{"horizontal_flip": true, "translate": 0.12, "color_jitter": 0.6, "kernel_size": 5, "stem": "deep", "expansion": 6, "init": "trunc_normal_002", "muon_scale": "original", "max_grad_norm": 1.0, "gradient_noise": 0.1, "batch_size": 128, "epochs": 2.9, "final_lr_fraction": 0.05}
Rows from block 3, named by matrix and row number. Rows with one number belong to one channel. Each number is 500 + 25 x the weight over its row's rms, rounded and kept within 0 to 999. All counts start at 0. Numbers have three digits each. After the name is the row's rms in percent of the matrix's.
# convs0: expand pointwise conv (model.blocks.3.convs.0.weight, 288x48x1x1), inputs 0-47
# convs1: depthwise 5x5 conv (model.blocks.3.convs.1.weight, 288x1x5x5, trained with AdamW), a 5x5 kernel
# convs2: project pointwise conv (model.blocks.3.convs.2.weight, 48x288x1x1, transposed), outputs 0-47
convs0.1 122:534520530509466499503532544499515495481494459528530505507465476541454483520503472482475493516476513515536451483491480515517498523524504539504454
convs1.1 096:488525519480492476518536467496463514579513501479511516501500497524483469489
convs2.1 099:533457474471492492454515466469517504526514571499485524460502510515506527518518502530553523525522529506531513503485530522500490481474488492509509
convs0.2 097:525485477505474468509513553499526512482483511508493499459537484480446495451532490490495521520476490489527482503482477501546450490483467467534491
convs1.2 105:497491494499504497497444481480459467465436483482502452510510487504503512493
convs2.2 097:465508512552494475478493527513513503517548505518454473514468473437488531529508517510474480483505499470470466465520490509549508474487497497510501
convs0.3 115:519529495479494487467496491489468484540501476541457496527495474528478509480490523489493480505508480541473528450529474528550482520487526508526547
convs1.3 100:534535480492526487505532525521493510560565497474500480492495505481504499517
convs2.3 099:531502522515502518459472505459488537530549523480490462466481482510532475478497492545497482513482494486540481533536474481481480533507485493489539
convs0.4 104:467511521510517473520522521526461544553518531515468506503464505477538495473504473517482533529482497547520528509488482492498531486524554512502500
convs1.4 099:467471474486489482441486493509498494489482495518524562534467483503516489478
convs2.4 113:483524524471522499476535497504477522523523478507487501509495484480498506470499487447545577525456496530476528503527491503485514504515468510487549
convs0.5 092:492472537498550495521476517491524511514505506432487508457539507526511512486518529503482486528499481467475509498458516543468516506539457494512487
convs1.5 081:497482477487488478487474468477481473463462467494479477480461488471470475465
convs2.5 091:458507503512493480492484556502482498454497551502489487489508439499471505489490538487454509479511484518501537486476475515514496534469450522490524
convs0.6 092:534481504531505455502511462521533536488515478473499471527512539536524496479515494464499491486531465483483488533532548524506462492481457492489493
convs1.6 095:493518463455491491476491504480526441481491459480506452492485480478493482497
convs2.6 085:476492484515485460548473534516487528487514515505517501512539488462501545437486472453523526539518502500552484475482497485490527504505510496512492
convs0.7 077:491522515525514561425512456511493512503482532461492525499491525474517459502497515494521482495527486508503495494490479485540510515511484534529450
convs1.7 098:489487477516455482498477481481460507494452484444522509467511505486462492512
convs2.7 095:503473490503525479523527485497490501539538491505508478532495508510468537488480505462500536554537533538505484487510457468512493474520472539466468
convs0.8 093:517494550524553534547508496548519505533469486482500489509500492486482518482504493446512496494483513532524514501491517518506510535555457528517489
convs1.8 098:530489482475485503500480455507503478456466526490504471478518479462453474492
convs2.8 074:509506497496434490517537485510527504515487505491477463480524460498482521529438498504495474523507490508512491464509509466575510515534527491498495
convs0.9 088:469530533566526492462517471488510490493492486494527481508516492476453494477527480500558489535507488490493510476444470507453490491514511510501491
convs1.9 096:497484490509506509530490519476442524582470517481516487502486505498499504488
convs2.9 085:514503463532525503472538482521488485523477532491465493473472512523517515501514533538508513530489501480515520551503479468526524536545499551486472
convs0.10 097:491451509453493512504492564495500488498502495542554508520550525504506520470467534518519497455494497513500522496474522533467486526499476499523509
convs1.10 108:484497493494521503475441450484488469467458482457520480493500496490476485501
convs2.10 085:518521527542536522552543487522501449502507521522493464492523482498510451454491514514487471496459487517484522507515539490514514494466480490529498
convs0.11 108:509471517456524496488476463487480484478493493463511527468519544464515500496530475529469498504487467540519450484524524477510491546487516502496544
convs1.11 103:433454447509497483479455503495503485479496502490509499519522512501501532520
convs2.11 107:546483541458514475518517447488475460524483501488496498506529477490436508500465505513504516453546505534506483512466518512507479507474508487491489
convs0.12 115:557491523522509520531497513505545452492520457507488476527510529523546485539495527491484482503466487480534488491553508494493482467488506502535489
convs1.12 109:522532530515512510519518504520471468466478495463461472492527465473475528520
convs2.12 132:541505523491529480499489490472505507510518467518527495508523472529445495523479503518536470511522502533514531517485507495544544507516547509563518
convs0.13 087:505495523519508489552517495540504519576518509486498508431513477510503494493472484506490504490519457511527509531517536499463520496469535495524513
convs1.13 102:534486503474488500503477462476499493487478513474447450474528508528533475508
convs2.13 073:497533498572485497525523429495478527465493553501475484502535517495501514462505485497485473525489521529487496484499498468519533517486531485510507
convs0.14 088:508469524490510475536496450504460501470499509514494479485497539497494483493543507524503501504549507483488512514483507492528501514458549574532474
convs1.14 096:492490465502509487475467468508492449505480503493472507517538535519528555507
convs2.14 096:503505492483517519502557448493510497500483493556510498541500503516486514545532539559530464472545507478528474494480509483497496517514489505519495
convs0.15 114:522497524482454501503490507447540499460486499511537459470501463456501484490520481492537514472509503539526495515519439465516476495498499522492499
convs1.15 108:513511481509506508506482490502482471473451449497490468480467485470470455471
convs2.15 099:495516544581544485535522499467496500535463509492496543512481489482507524503487489499489517485457499470458545498508516488518470507482504517509519
convs0.16 098:511468498534505519457536491477496536488524507475447522513496511509519503458468508493466530526509475495521486477444433517490501507493495499514530
convs1.16 097:489486461482467489492470506510478462451503462493510482482483486460452511486
convs2.16 101:459513532533505497506544502483466479539505552445482504494515460457481521486478501485501549485506493488500516489497453504482529539471505504504502
convs0.17 094:494518518469526525543503479474466529542482499515515518513487501531480494525458516459494443497527505508519518515450529528484484515477459524480511
convs1.17 095:490519500511491497545533543509507538548563507508517520503484527508491510508
convs2.17 090:462511485505535479509500531488448506470495521497507476509467479533527524539514491541518547497529513518474522527451452517485526473510490490482508
convs0.18 095:525473476476500498517501483466478444532499517482517473509560494458486503524496472498477461482497507533544491523498490538518451488462520502506505
convs1.18 102:478471481471479487470510460473481500488508478458484499450484463483474472484
convs2.18 123:532508498488531456551490488518482569478515502516494472521459493505515500448497500487447504481488451477514496485492507464537494489511476502487514
convs0.19 081:451505527507549487487489497515535502515478483472492478499482497556466489490488533513473462447525509506508496523482547499470500538494499501549513
convs1.19 091:522471487524463468501478482477497494458463527485463483513455508485486488535
convs2.19 099:513440526525469471478525485491461449487480506511497487512484543500506519484492489468507432489497501488448520522531489494506485512528466493515521
convs0.20 103:461490508497473490480486496536515489478477530490497484468446506468516501523486487508487481517503537490547547459505503488467464510472538544495462
convs1.20 107:431499490494487486517446484531506490505505466511510517452477514497517478488
convs2.20 095:485504540487509497488532469526548547495470477485518521500513442519482513498468527489460480478509502509497554477536535483513487499510504483487544
convs0.21 101:526510504493482533474525518496514481523546517494458524458497478454547522546493498505499467479529513500524502486466473522487483492450521482510463
convs1.21 100:443508481494504490449473473475460489470502491465473506526472487497520517492
convs2.21 083:497560533421519479496505457496488514509531512493495453507484470518502545486497488514519511487495451506486503499498487532535494513507501520455493
convs0.22 093:488525488484501499528505491482510502502504520535512511498466483537460522531551504530500455517525459536513505431489502480534502522476466468517501
convs1.22 105:498493491487508496432479485498481511448456484445508469515494503504495515508
convs2.22 085:470473526520470499465449532503524493499510491512542496471505473492529528495481549506480485498461524489461481502551493495491515503530458533467508
convs0.23 124:522477469535471502492517454506490460511474489491547457507490446499459494464528496475495496491510490496465506483515504542491475496471482452517527
convs1.23 108:495498474529480499509464475502497464520472460484484454512470479498444497482
convs2.23 114:492504518470572486521523476493518493541505520481486539523479512487482534465499509537468500499521536510483495464522481513529534495535464532487517
convs0.24 126:506479500498461474529491513471515551512498506537482491475485482545490478510477534535511477525528489472542539509546493516503485512499522563511496
convs1.24 105:505484526482493499479536479496520502576500488518471524473481519459509474512
convs2.24 136:477469472489495474492488547512506473500471482523497542425504520473487499474475517539549505511533539495520479533482483504520504483495473518504525
convs0.25 094:517524479500494541516483468499515448479493465482448516544512467480510516453524489498494492523472505480539476503488534507451482512493510534509533
convs1.25 095:524491522511527483507482523482500475499504522432508479497460471470490453484
convs2.25 088:448517550486482532509520478487539469485528507496515495524491479472493487485464516529489508514496439523514454499469457498510510494544504481512531
convs0.26 095:505523486514514504456527507476553509499488504508476459518489549473503455475471497458529520490469523499540484500507485496511463501468462484537471
convs1.26 097:465506491481471489528485511462462490455483472477512514498473473517465465477
convs2.26 103:489522468465509495499535494456429486472526529489474496522507532466474527524500506501483521487528477454511505492482506488542521512484457530498522
convs0.27 113:507461487512467489512496478565459480502537524477525491495478475481451459515528526498522532478457501521522520520508473475518497497527522490500468
convs1.27 090:501505499472486492529485454471469475516454499499535512513467471480517487454
convs2.27 087:501500521508486498515467531485562482541487468483509475488499453514502494489541554512482482521511505494503487508496503535486496504489506526424544
convs0.28 093:561483542493520480498508531513512523508475513505533511498477464548487431485483497496539485533488483480506520474485503493487455483514507457511506
convs1.28 098:494494471475499463490478511482457462457494470472476460528486499473469499500
convs2.28 082:526544522512486479521534527540446486504523496472482480558501488505488550500458488473497482520475531492485489504518520488506532487520500461537516
convs0.29 123:509501478471479515500479524455498495487485545511510473530589497511459480523498488520479467516486529522479516494477513497483479519473495449501520
convs1.29 109:484480516482478503490513466482511549575496482504493531474467495488505498474
convs2.29 133:465531510461472498495546507538503480483512483543541486496519503507515476487466509477527510513534486482507463520509472532542507485507473501562475
convs0.30 093:482472515518478479476514490433484513553501513517503472477494495511476508537443521523502490482486447515497498510512494494478514571489496497522518
convs1.30 119:525502485477511498496526515507497525596538512496496537503517505494499495504
convs2.30 116:498521490452508553457513526475510516527507481508521471537487469473505506492461486505513488514505529528518524523493485466514490478557497477468549
convs0.31 096:538504535505492493465463541481462491520534466489482517437520504505500498476506537514516485519515518505505486497549512510521526511509449472491544
convs1.31 092:502514518500442528527482482508446514490501562481505507518500509487512478473
convs2.31 079:481490498517486470538501478508501534472518513495504514472490540496545468527534522463513469463519494495501521480498503513480491460575505531482538
convs0.32 088:473531486522499496488469564450472506474507530471489486523524479468519529525487507474468458506496507513472490474493458480489497533460489487479526
convs1.32 096:467467505497504454462494517512452462493520527466489518510503478466516500472
convs2.32 085:482480514478527483487478510508537510502484478462500520485469469487542456530507472473490549511469507466525488525501458472533481531483521532532495
convs0.33 098:459472510478529507468509502523536484543514530485476546494513502537492515472519516466502500515515474516562515555492506519477500472536506530491507
convs1.33 094:503470526504514469495456475455512493504479497462500477504478449470478467501
convs2.33 087:489522488491500477512487450512537497458502507463446515513530491477497530494537557503475512487545528524509506509483497516496495524557485467480508
convs0.34 114:496479470485435492462488511533455516542550507496515491518511486496503493494514499438507533545541472493507492482471479501511532486520519500495502
convs1.34 114:503496503507500488512509506516499531557542508488562561508499502512514524486
convs2.34 099:455482507464527498512520509482497493507508524512493513522484451507494497528449474489507514503484504492490470513483489486493464491545496414448496
convs0.35 109:523485530470480485445542534518484516536480519489498508465478466527481542516493508539531508495482463515509504477451523529500491537491534505510509
convs1.35 097:522508502480488486492510490506471490581554530494509503514528533518508487492
convs2.35 115:524473477462490503530456506474491551481522480484511478493516540518547456456466500494503523501491512489540502539477490460488482531493483517483506
convs0.36 086:498487520478497553536518502529487510508488495509472507515515494469541537512480489500518500565517500514523513439496538512499501464537497516495446
convs1.36 096:488515475518493467459485498473498452467484471464503494519448495490471492475
convs2.36 079:468469523480503486501472494512501500492476495446512494512475484466461487484495536487496465454537552499484490497475505469524500437496479461474499
convs0.37 115:501492467501472472524475471474498483510508558501439480501471470516474496505452478529508484451483550496505537514498491519479485513494473533494499
convs1.37 091:497524533496507530500521511512499533502500480547533526554528515545489491525
convs2.37 097:479528474438494485481534497503504466494501520507519421529484523504505490513502468532512479495499566525495475529503467486489514515495472489488487
convs0.38 090:523514506515519504529571481507513483486433506485518455540515464513511488521473515490477517486496491455517503518448510508508498527515503470532508
convs1.38 099:458466504504470456549481484476475493497461492494516502492497507460523537495
convs2.38 089:503482483490498496471531506540526471522550503444525537489534502510497492464544520469505533488484524516516496514485439514519500538487519493522518
convs0.39 098:496472457470485521448489511507494470507533461482491509493538484532502502446497512489497516506524482536505478487477516491439447468497494511531499
convs1.39 109:501473432496496496476481441460510474477495502500514488499531484519480508477
convs2.39 083:511489501507496463514502512501549484480500502490520545543570498522509519468493503528472468518516480509468517489497534510533490535540499450523511
convs0.40 097:489550523506504511507447466507511532518482517511529472536501480524509482510496489475528564523483507495519514458475469470554516487499528482506498
convs1.40 105:478462481479491486476490488500432450463501515458483504501521495485510513503
convs2.40 086:466473522467478513525511509472461491497498475490520475510518477502538543453503520451533513518504473526499477509514532495483505519550497515464544
convs0.41 084:488482548518494487574498457483486531496543495517508513500518504518505497464486481518559493480493514471492500460518501494515521519503529561495492
convs1.41 098:486506531469482482523554511487501538524532485472502471483525470482472478473
convs2.41 103:473506531512501447519502512510516472465519532563532483477457508495514494507471480493506510474519482491527552483453481496516521488533519535513498
convs0.42 101:533471520469531505522504518494492515488496513466492493521503437518453486479461498474535483515559481507491527517515519515516489535523546467511512
convs1.42 105:490503513494495494514559489482530528584507478500490520513503517479496510517
convs2.42 105:509485499471506522492488500487458481484515493500507519499474506462479505506507483529509460489485476519554476497544503535463457497543456449469529
convs0.43 076:523481519490447501487456506529473508500481485526464483539546496464517490474510479443475491512504453512453480467507482509496528520487504502523488
convs1.43 095:503469533478505502523469499496512493505436468518471484497457475533477499474
convs2.43 087:509537507495517477525499489484473554460482518537508512489532517521505506472517516496450498540521482522468509479501505491459533495514535543549521
convs0.44 132:512526496512538496502491479487485483505524498478497488475525543456491509491544500512516475464465513523508451470483531483549494482441542482491519
convs1.44 106:546525520529537503497483497511497489483480483518513491498516529512511545569
convs2.44 134:526499475497521529466473445536518516510481475515497540521483505524548549497496509514491489492504497468446513504467504504480507517470520522532451
convs0.45 106:514480485515466487487523494495508552500480487492469460507486509503542456522512515488462458498500478482548484471526473524491528513473510468446525
convs1.45 100:509475479487473487511486513506450463461470498465472469498452500468488499506
convs2.45 094:502563525465515521498491536475493488500564552471488506483547499482478470519526495500518495503497482474487537504507466486481507535483534514509480
convs0.46 126:479478561498507503511496474509506515516512559511465498507495507422511525482525553511516506499469512491516516494520499483496503484505523459523453
convs1.46 105:488504507519511468478506508513453466489519512470452489532524463452491507523
convs2.46 115:510465489522509497495563542510517530451510496534520479461497496498521502518495487514533494461491462545510496500455448500532507474509520495489481
convs0.47 091:460459503478501496478507472479525483498539509501464557484488542494508499510562509506539517491503522502484496510508511508488452471554462492492480
convs1.47 093:462465505534508467450470519517479447463509511501473501503523499482483509500
convs2.47 096:498464502467508489516527503511489506506510537559540480524534487514523533521537496508527528517504500544524483535453473457528513499523510497523472
convs0.48 136:485467492528499501489468526478500477505498503444450456477523510524510500497497491518477519490512459545510510448504518540457493540538502522494503
convs1.48 122:499475474482479489474449478463494493442459476513510475469488488505489498516
convs2.48 107:545507522471481472522491525498491487494481532520508486516507488464466487475490479507462461492511471562468513467458484505501505519538520460462485
convs0.49 101:520510458493458479485518534494518486471499451511518502480483481506549488476495517506476471512526507542567495488466505504499512451523508479463508
convs1.49 096:497508525525493513510548522517548527523541547505534527516512505513528497514
convs2.49 105:499500458509562523475472460493465500475531500484497461490547508527504469526497464480460469513534483504517479506484471498521496523524488470513527
convs0.50 082:527456519517509496552494534502494493480536514516515515498492516479480536498506524507478564504448541473489551456501490520480527500495517518510494
convs1.50 099:532518523507497493532516522533515551521533524500560509526496516512509525522
convs2.50 083:486491513478524501490491513497493501455540502480513501483506498454500460474478489462485474488529537538485453533509501482494567500525493466465469
convs0.51 088:507521471478486474461511495472498550471479447487501486499509445480470535497463490510492562472499525481516507515502460515502487516491476511487536
convs1.51 098:500466433478487507518484497511480485468496480482465467476455492483478502480
convs2.51 098:536558468526512521537525517504542511498501491532485519488507517499508516484509478444466498498524495501480511499487495552562512523537476519482494
convs0.52 116:493505451514491493543455544506506517504499471473486497502492513521511515522467483490504566489539515491503528517510481418513478519492508498485490
convs1.52 099:514509481507469519543493504454529522489480454531492473482469518482466484477
convs2.52 121:508565469499449511496509497510522478531500492501454526457516503543487540504500479503483497518472489482486544493526488529538467455489518486492493
convs0.53 075:542525532486450514511471464470507501505529539487479501548503492507513530499487484459470490473458484525489514501536447505484515521525498509501462
convs1.53 107:461462502482501463479491496493459475470440505464486503493473469505499498483
convs2.53 077:478483491489516479538494498487514444498465478509473538500511488538472484522513465518480487493455476505493463534479507456515468489545449487501493
convs0.54 122:490468447501512488505471510475526468472497509509496515462478486482525497523499492473486497447518481465486515485470499491552517470477553455509530
convs1.54 096:475476490483462480504493466489475470497483467463479489479467472460476468480
convs2.54 120:500528541479524505496507479497473512501534532497489488527488536515479506506544490480430513499475443500480523480518491476461516498529494514555486
convs0.55 105:494537541481485495511516532476512508518528472494468495532471487460554489508446523520529503492470496473529535499501515491503479555478492532519512
convs1.55 107:498485470491501490501483467507487486478463475494478464432486473490494467462
convs2.55 112:497538510488493520543582478501530489523475537504456489489529519465502529465511501446499497535516475505495517514477499498501477509483517509502467
convs0.56 094:512529523494515458482522547538534481509479451467508526481511464542499491469528487474490511491490538470489533514498475486513534504514478548496511
convs1.56 108:516497500477482519491474499444489498512478455511477484477445502456468495503
convs2.56 099:570528521486510495456538480491482497533457496514494515471489520464467502485510496473482479463478513462519490503519469489527447533488503498500510
convs0.57 099:555531475505494473515489504525525479514487548472505490491484515506488501471476488439496501441475535521546498506476514457512483521504534485502494
convs1.57 103:475501478512483462456515505515501486487522522435472491505487512450493529500
convs2.57 085:479494499452484434487504465485523479501466479527539485518496525496505537490537502512499525523472496483516493508436519482472487528481476484457512
convs0.58 086:533484519485525528528447449489527539473516538484505483550481498455474489476483503477470512498509483482490497478506480505516543489512544502490472
convs1.58 106:484443472471496499444495480483505445495493477488471512472476514492501488490
convs2.58 104:467520509503456510508493488451510486481501519512494464503525440510503513498484464512483468528547493459493507460501522526519499485520458461514541
convs0.59 103:523494481520477491477495532483532502493477494570525454489551476529503460498469522501534516489484482499500485487543480493467497504531478538526510
convs1.59 106:498495519467493494516539465487484520583508528489487518466491511484492486500
convs2.59 105:501472508482493466511478560487477517464498489524481498483447509533483516455482505503553491508518527466499537487500467514517464507460520527486484
convs0.60 098:531493489501450516493502483507467547548451476520476551497474485506516491506473503521490495542511481532520511495475532495486504520460504500539538
convs1.60 123:505500499496487501490508499504520518606548503503489499497489520507502516501
convs2.60 119:473472483481495512524450521508500488545504456506496492497473528492532440481490464548483457509522512533500489529501473510494500546530503501497528
convs0.61 101:500524503511464529458492509530554482512532529489479520519556497469478535425485508498511495503495513526511526481506483486494487481508482469532480
convs1.61 091:521494502475541525493505492476543480454464532532512505489454531514502510513
convs2.61 102:489466491530474496497509516488520491538476479540495503530494523521539443518509539487529498490536516554466515535517503529447514506500508526508515
convs0.62 101:510448485517516492486539518491475485462512486505529503467505512527526477492511446500488503494485488482495493490451514485541516491447567492499534
convs1.62 102:467477484480461508482487474481447483505488471470486477477485488478468461478
convs2.62 101:463507541485521493513491509516482525491505542490503478549509536506479503495517524473461512497528437488461499510494527491471482500496486543561481
convs0.63 102:521503484499513510526469507517517508536508442507495475520522543493540516519563497478486507468462492513500485510474503551510540500489484544533497
convs1.63 097:538520500494524523513476493474513518470459465516509462488464520515495470454
convs2.63 108:488480509528455472511517499508471482506503525545515489496540466485493519516506510533499509525532476531496523494471423495486521523519508443489473
convs0.64 146:523497496519493503491533516492515552492485512519522485488519470476460499518568524561495519552532496503523477502454528526520500493520510493513484
convs1.64 106:499487495487509464504536513502452512575548493489501519508492514489482483478
convs2.64 134:530491445498471459503505507482485522498514530518469538487502500565522502449477477486502471527473495513494499466497468520537535487477480482521485
convs0.65 101:506464533492525491488503491457529523495551524471507509459528472498502552458545502505479530516515487520530503477516479546515480528483499516527509
convs1.65 091:500497509455528501482477521436505459506513471530502493514514498451489519480
convs2.65 084:516501521521454503545517497492525467506497487473534458537460498506469505475481512497533508484513513518443506485504552482509520507521461451493508
convs0.66 087:482466473492537490508501489495519494520495522484516533490482510500512488517526433514507454493505481507494522506539515444515549449479529512473465
convs1.66 097:514473465449468526520502501466509508476500471549515492493469525530514522512
convs2.66 103:468465499490491487505507515475549486558467527500475472488544502500518467507506478518497484505521478489493530499485489477523511508513446426511518
convs0.67 109:533492490507499499506559501507509492510484506475529512478514483517480484434524554531536478509553495516485511478478481475499471522488463478518539
convs1.67 113:511494482499506475515467495499461444456478461479474452474507491510491493512
convs2.67 088:480536549539511501502472503515496489564496504427506511500504484518520507512498474537466484458504465487470484497482515500528532502507494518543500
convs0.68 098:493500471479483517515508499527493480473513473540506486514467529522453523486508513469461550482487486506504511554496542521543496536487547483477513
convs1.68 104:485493510477451503491501481470485478544484464477511485463481446485481479484
convs2.68 093:471512509504481485507478539484477528499487514502505442487474481482513491467539544494478502534482521490512469517488526477534491471481479573468511
convs0.69 097:519502515529488492514485480521465528518459557534515482542545514492515494512494510490485516519518462485507526495463475517467481513487498565512463
convs1.69 104:469545476508509497500526463517561483495495496534473482500458514502476526511
convs2.69 094:492558484477512500524521461529491511566516530479522542505526467541508478547487511519530501513496483525508527504502499485451491515475487508522508
convs0.70 098:515535480523527475472487541508519523487500460454531523539531485493527496488492513456491567496484493543484461483518497507490483480486515470486505
convs1.70 105:507469464475482502471474459466517487454466468522531500512508516496521523516
convs2.70 082:520454511500463524482504521486524484480533534561487535503516495517500494487441506468516482484522497546494564494481504515499509502476470510487519
convs0.71 094:505549457482491536462527507519505509489519489488469521516515452503497502476504495485498516494460491538490447449518473517530497515481444497480516
convs1.71 104:511495481512489468492456480482451476482503513469461475475465503477455490509
convs2.71 082:489513506476541491507490530506468449475544474469503496538487505502534541487503503514513471519474541471502481475504492457514490484521493471564488
convs0.72 082:507469496512488437511501472490465518482468422524491486494508483511468519494482530471535480491514451509510488533495461463494503525498511496514488
convs1.72 115:497497515513478486501526512488515540560574530506508511515482506494510526488
convs2.72 118:488510474487514512482447523490517482501488543474532468487489508468514527516473497527479474514522530516543487520464530511519460511537446478486527
convs0.73 098:491475505489521474488526518527519447499501543476479478507495511504468464528449444522465496492518485502474500484477488469494538531526480500473538
convs1.73 109:522495502486477466495493490481465475496507472449483515468437477488488469492
convs2.73 079:483446548475504485507556534554476495490499519502526518514497463469514476467509506475519510521512460511507479447545512492488500476502504506506487
convs0.74 099:512489440495496494498466543520484529529442525500513498478487513513491480459493474503480505500524477537488492495476487513538538535511462486550517
convs1.74 108:512512482486501517477516510512497531592547530504490506503512522507494498500
convs2.74 087:482465457474509501487493523507489549510525514476484455478475493488497454434516484524495482519498503514507532541464487488508484499547513460488500
convs0.75 102:517473479532509516542482527527507509509522519477480494558483505493485500490486551504499467474504462495489524452507525535527488509537559498499470
convs1.75 095:486490491498466500465485562523526505485518534494521496465462467505529470496
convs2.75 118:457486507491534498506477483513496526520525483510481517488471504468501571495478499556505499532493511504489543514480546486491479433507512521522505
convs0.76 097:500459520457513503473487544510531501511528466510483477495507475471493492525483500501490444510508487472504466548469506484446477464511490456504518
convs1.76 100:496483494509515494494531513514511556517504511504514525509566500534552515476
convs2.76 085:456471522488538492474497511472505507454539530459520480480487486532538450521476479528468511498523510480478460531475481492491529487512498513523485
convs0.77 110:510509510503508526485493449483521485516509502469486493540490539514486476534498486496529504510514505538504523479532467512471472542553432495473526
convs1.77 109:496509506497526514515504528517543554486482489504496515525532534556525494531
convs2.77 104:480475492472451480463475508488496518512548506432527486535538520480489488538511500476455489461529484486489512519480510512473520507522480497513479
convs0.78 091:474493533464539531493500481470512527489489526506511503505508535520497493520484539440533522522505471525550492548455479532529503512479483500501502
convs1.78 100:489504483497481503499463486455472493504461473496480474510473440515463483472
convs2.78 092:494463516473518506541488506513489468479518435524507470517520493523457518505499490502452509496518495499463485450478517493509518490558485469534488
convs0.79 079:448464501517471495481527492513454494453483492473505518524507501517477509489495445483508471510509478469551446488486468488501500529500477498535477
convs1.79 091:473456492490477458484445494489504479449505468480476500507506498501532492472
convs2.79 073:482518495535476464530492510536535460525514463534452488527455496515481506499518446479514516509507497520514481502459491510467476540495504525521481
convs0.80 097:506478544516480491493486524483510517517518580454520501506510524515527482496488529561472507465477505509487480492566507518507496517500518516507503
convs1.80 096:454516466483486482510486509483467499472462482479475503488465472489465454487
convs2.80 093:483531481473504506563535496512476503482502498448516523501494443502487446510485495509455522516530461532508507517484500522511516511460480481479480
convs0.81 104:496473504544522492489513502439484495542501457511478473518509511513503490472471508510497512499516520485506493547459464527507517490469550437498500
convs1.81 090:494516526500506526524542522530518503549515496491544525525511524513546531500
convs2.81 110:481506467519494537511446518499547502538531514546512465502491455477501489512520501487477473502503538501482488478479467535490489519523522477518554
convs0.82 105:487502480525502486490495511527525495535550531535480498527499480505537496516482481458554547487481503530483470480500501486519540470543500514546493
convs1.82 110:459467515469525475502520503541452477509501515466488499509516445488507514516
convs2.82 113:481521452510489517504478480498444469498517484504522473517494432532454525515514495510510505507481475501525531520520495508532462520503521496532548
convs0.83 097:507479537506479501514502446474460481551499508524519532498455522495471518493521507495521514529514490537517505504443468493515490498526469538517461
convs1.83 111:457495449474464462482492473462445473476507502512485493505489493495505508513
convs2.83 085:499574512516519527520493485451489500539458529528513501473486500487434508484508538507477485519510519497500486462520538504479519495484472501521487
convs0.84 070:463538541531493495476523461486489523516533516555477497501511480523513538519519477498466458471498490508509491512493465531456502487529482485524536
convs1.84 087:494540523494479554488524535505498532532530512523475495498511545480472478506
convs2.84 102:522505478516526492505467492486546513494479473505504456544502490513489515493495471539463497512523466534499509522449475523502499486558501506555529
convs0.85 096:501472519503483518526510513518482501514510500489476486493499501579495551505566454501501492515489496518450495474516516535484532509503479531538487
convs1.85 094:496471486472514511520446489479501467476484462481484473465473516487460474486
convs2.85 100:460450523538513505523486495461490498494477510492507474494506451483462535513521509522478486456468493526529491477469482492510517537473482489458535
convs0.86 096:489509453508470523503481533477526509482514464469502462511459458542458518465512481508492493501508466478490516515500502509496433497544478502505481
convs1.86 090:475481516518526468471507500521453479491501515488463469496518445486482480464
convs2.86 066:536490474495498520504503541555500516489506524481511527484504505536518500481502530507505514514404485477499513512484525518473487537498507460486462
convs0.87 100:499496483537446535519512519504465502504466489505523527489534497481467497532454531542512512486498547502465462477490461494516539465513506488497499
convs1.87 094:476497456484499484460520502476470522509502467469490500499426489497474494499
convs2.87 115:489519502472504520501466475459486483536473522518504482509467490490479503449479532481486492513453454454485540475469486550476506499513522472496498
convs0.88 077:491512491485483529513494519510492512520484552464450534527474549498495486486550518532532484498502568487496499505506511493476508456519517520536505
convs1.88 095:512499469509513522460470482495513469468445480506480462472487516507496460474
convs2.88 097:494491504482495483516499505493538532476494487482477473503487513510439545483521532512492466484531463510542487505474527516530471504546530478446514
convs0.89 105:517515551491514519485498483517506511483549520476505497498503501491514560533498477517494502472518525471495549535490484540515522514524450466549513
convs1.89 110:499507477480499483487447467488475494456461476509481462490478504485467473468
convs2.89 098:524503521494503550505533533500514531473506534541500534528494484489481500475480498464528515510526465490527537455480501505518483518475507452500553
convs0.90 100:503488493482482492513448497489536454529482510483483555479484488481531492501545478525509526519465508520486530524521478451497522520473509498464540
convs1.90 095:465460462484498505491485489494470444465484489515509509522518513511527534539
convs2.90 098:477506508491523488504504498504542483507470536500540454503556480484468472496515543495489531502518528514523505513460516531492473521519432494499526
convs0.91 108:494507484481512501493488478504501465509526488514483465478541505500525468513507518453477510442497502484498502483488501573495454497464514469443513
convs1.91 107:512523499525510541514528496516465469475478498467495475469464471492445488497
convs2.91 126:501519504529459503552541545505498538475534507502475493507534505500468480510504530462503502455504547520527463505473497523476513493511489462521528
convs0.92 092:467506483516454495518516492526514516550456500480509537535507485518500547521516464492478532477495535573534522516493513483497516518496509510507512
convs1.92 100:510496476495521472503491477479496488479488472484481440447470484463465494483
convs2.92 095:484495488461461497510468482494485531470446453479491502485494426480492477476518509451507508515489506494497511464474483492515481501513464538485486
convs0.93 101:497446479491483494556505517480476505506534507515508492504561480509458475484513499516479542510507529504520504460492499446528489473498532538494476
convs1.93 097:475496509528508471495512477484552531541539514513546492508505494494468479465
convs2.93 113:469527470469445506495516457489464514475519499501509515482511491463479506513498491484535527502486504506461453509544498467526546539540511495520509
convs0.94 083:523489493523483492523475477472509473512495503516488478485516491459525544449510539501559490480523517486505504498512537496547464484510540485498449
convs1.94 099:503497498472468489494496469499489486512550487435475525498479474483535461494
convs2.94 092:474489528484529500463522441490522523551497509507516500516490499518461502478538546469483529509519487509512525524511497495501501502476518553544543
convs0.95 092:492534530505467493451465477488510494482472519526495483492497530525507540518523526539523435482489515513512557505516502500503489506447519518476498
convs1.95 083:535457445478512517534521489502450482505482529489522505528463503502499492513
convs2.95 092:508503512446489504485523508484542479473500485486484551530547462520511507490492512511465499464486518455492466535472489517464455463498498499517486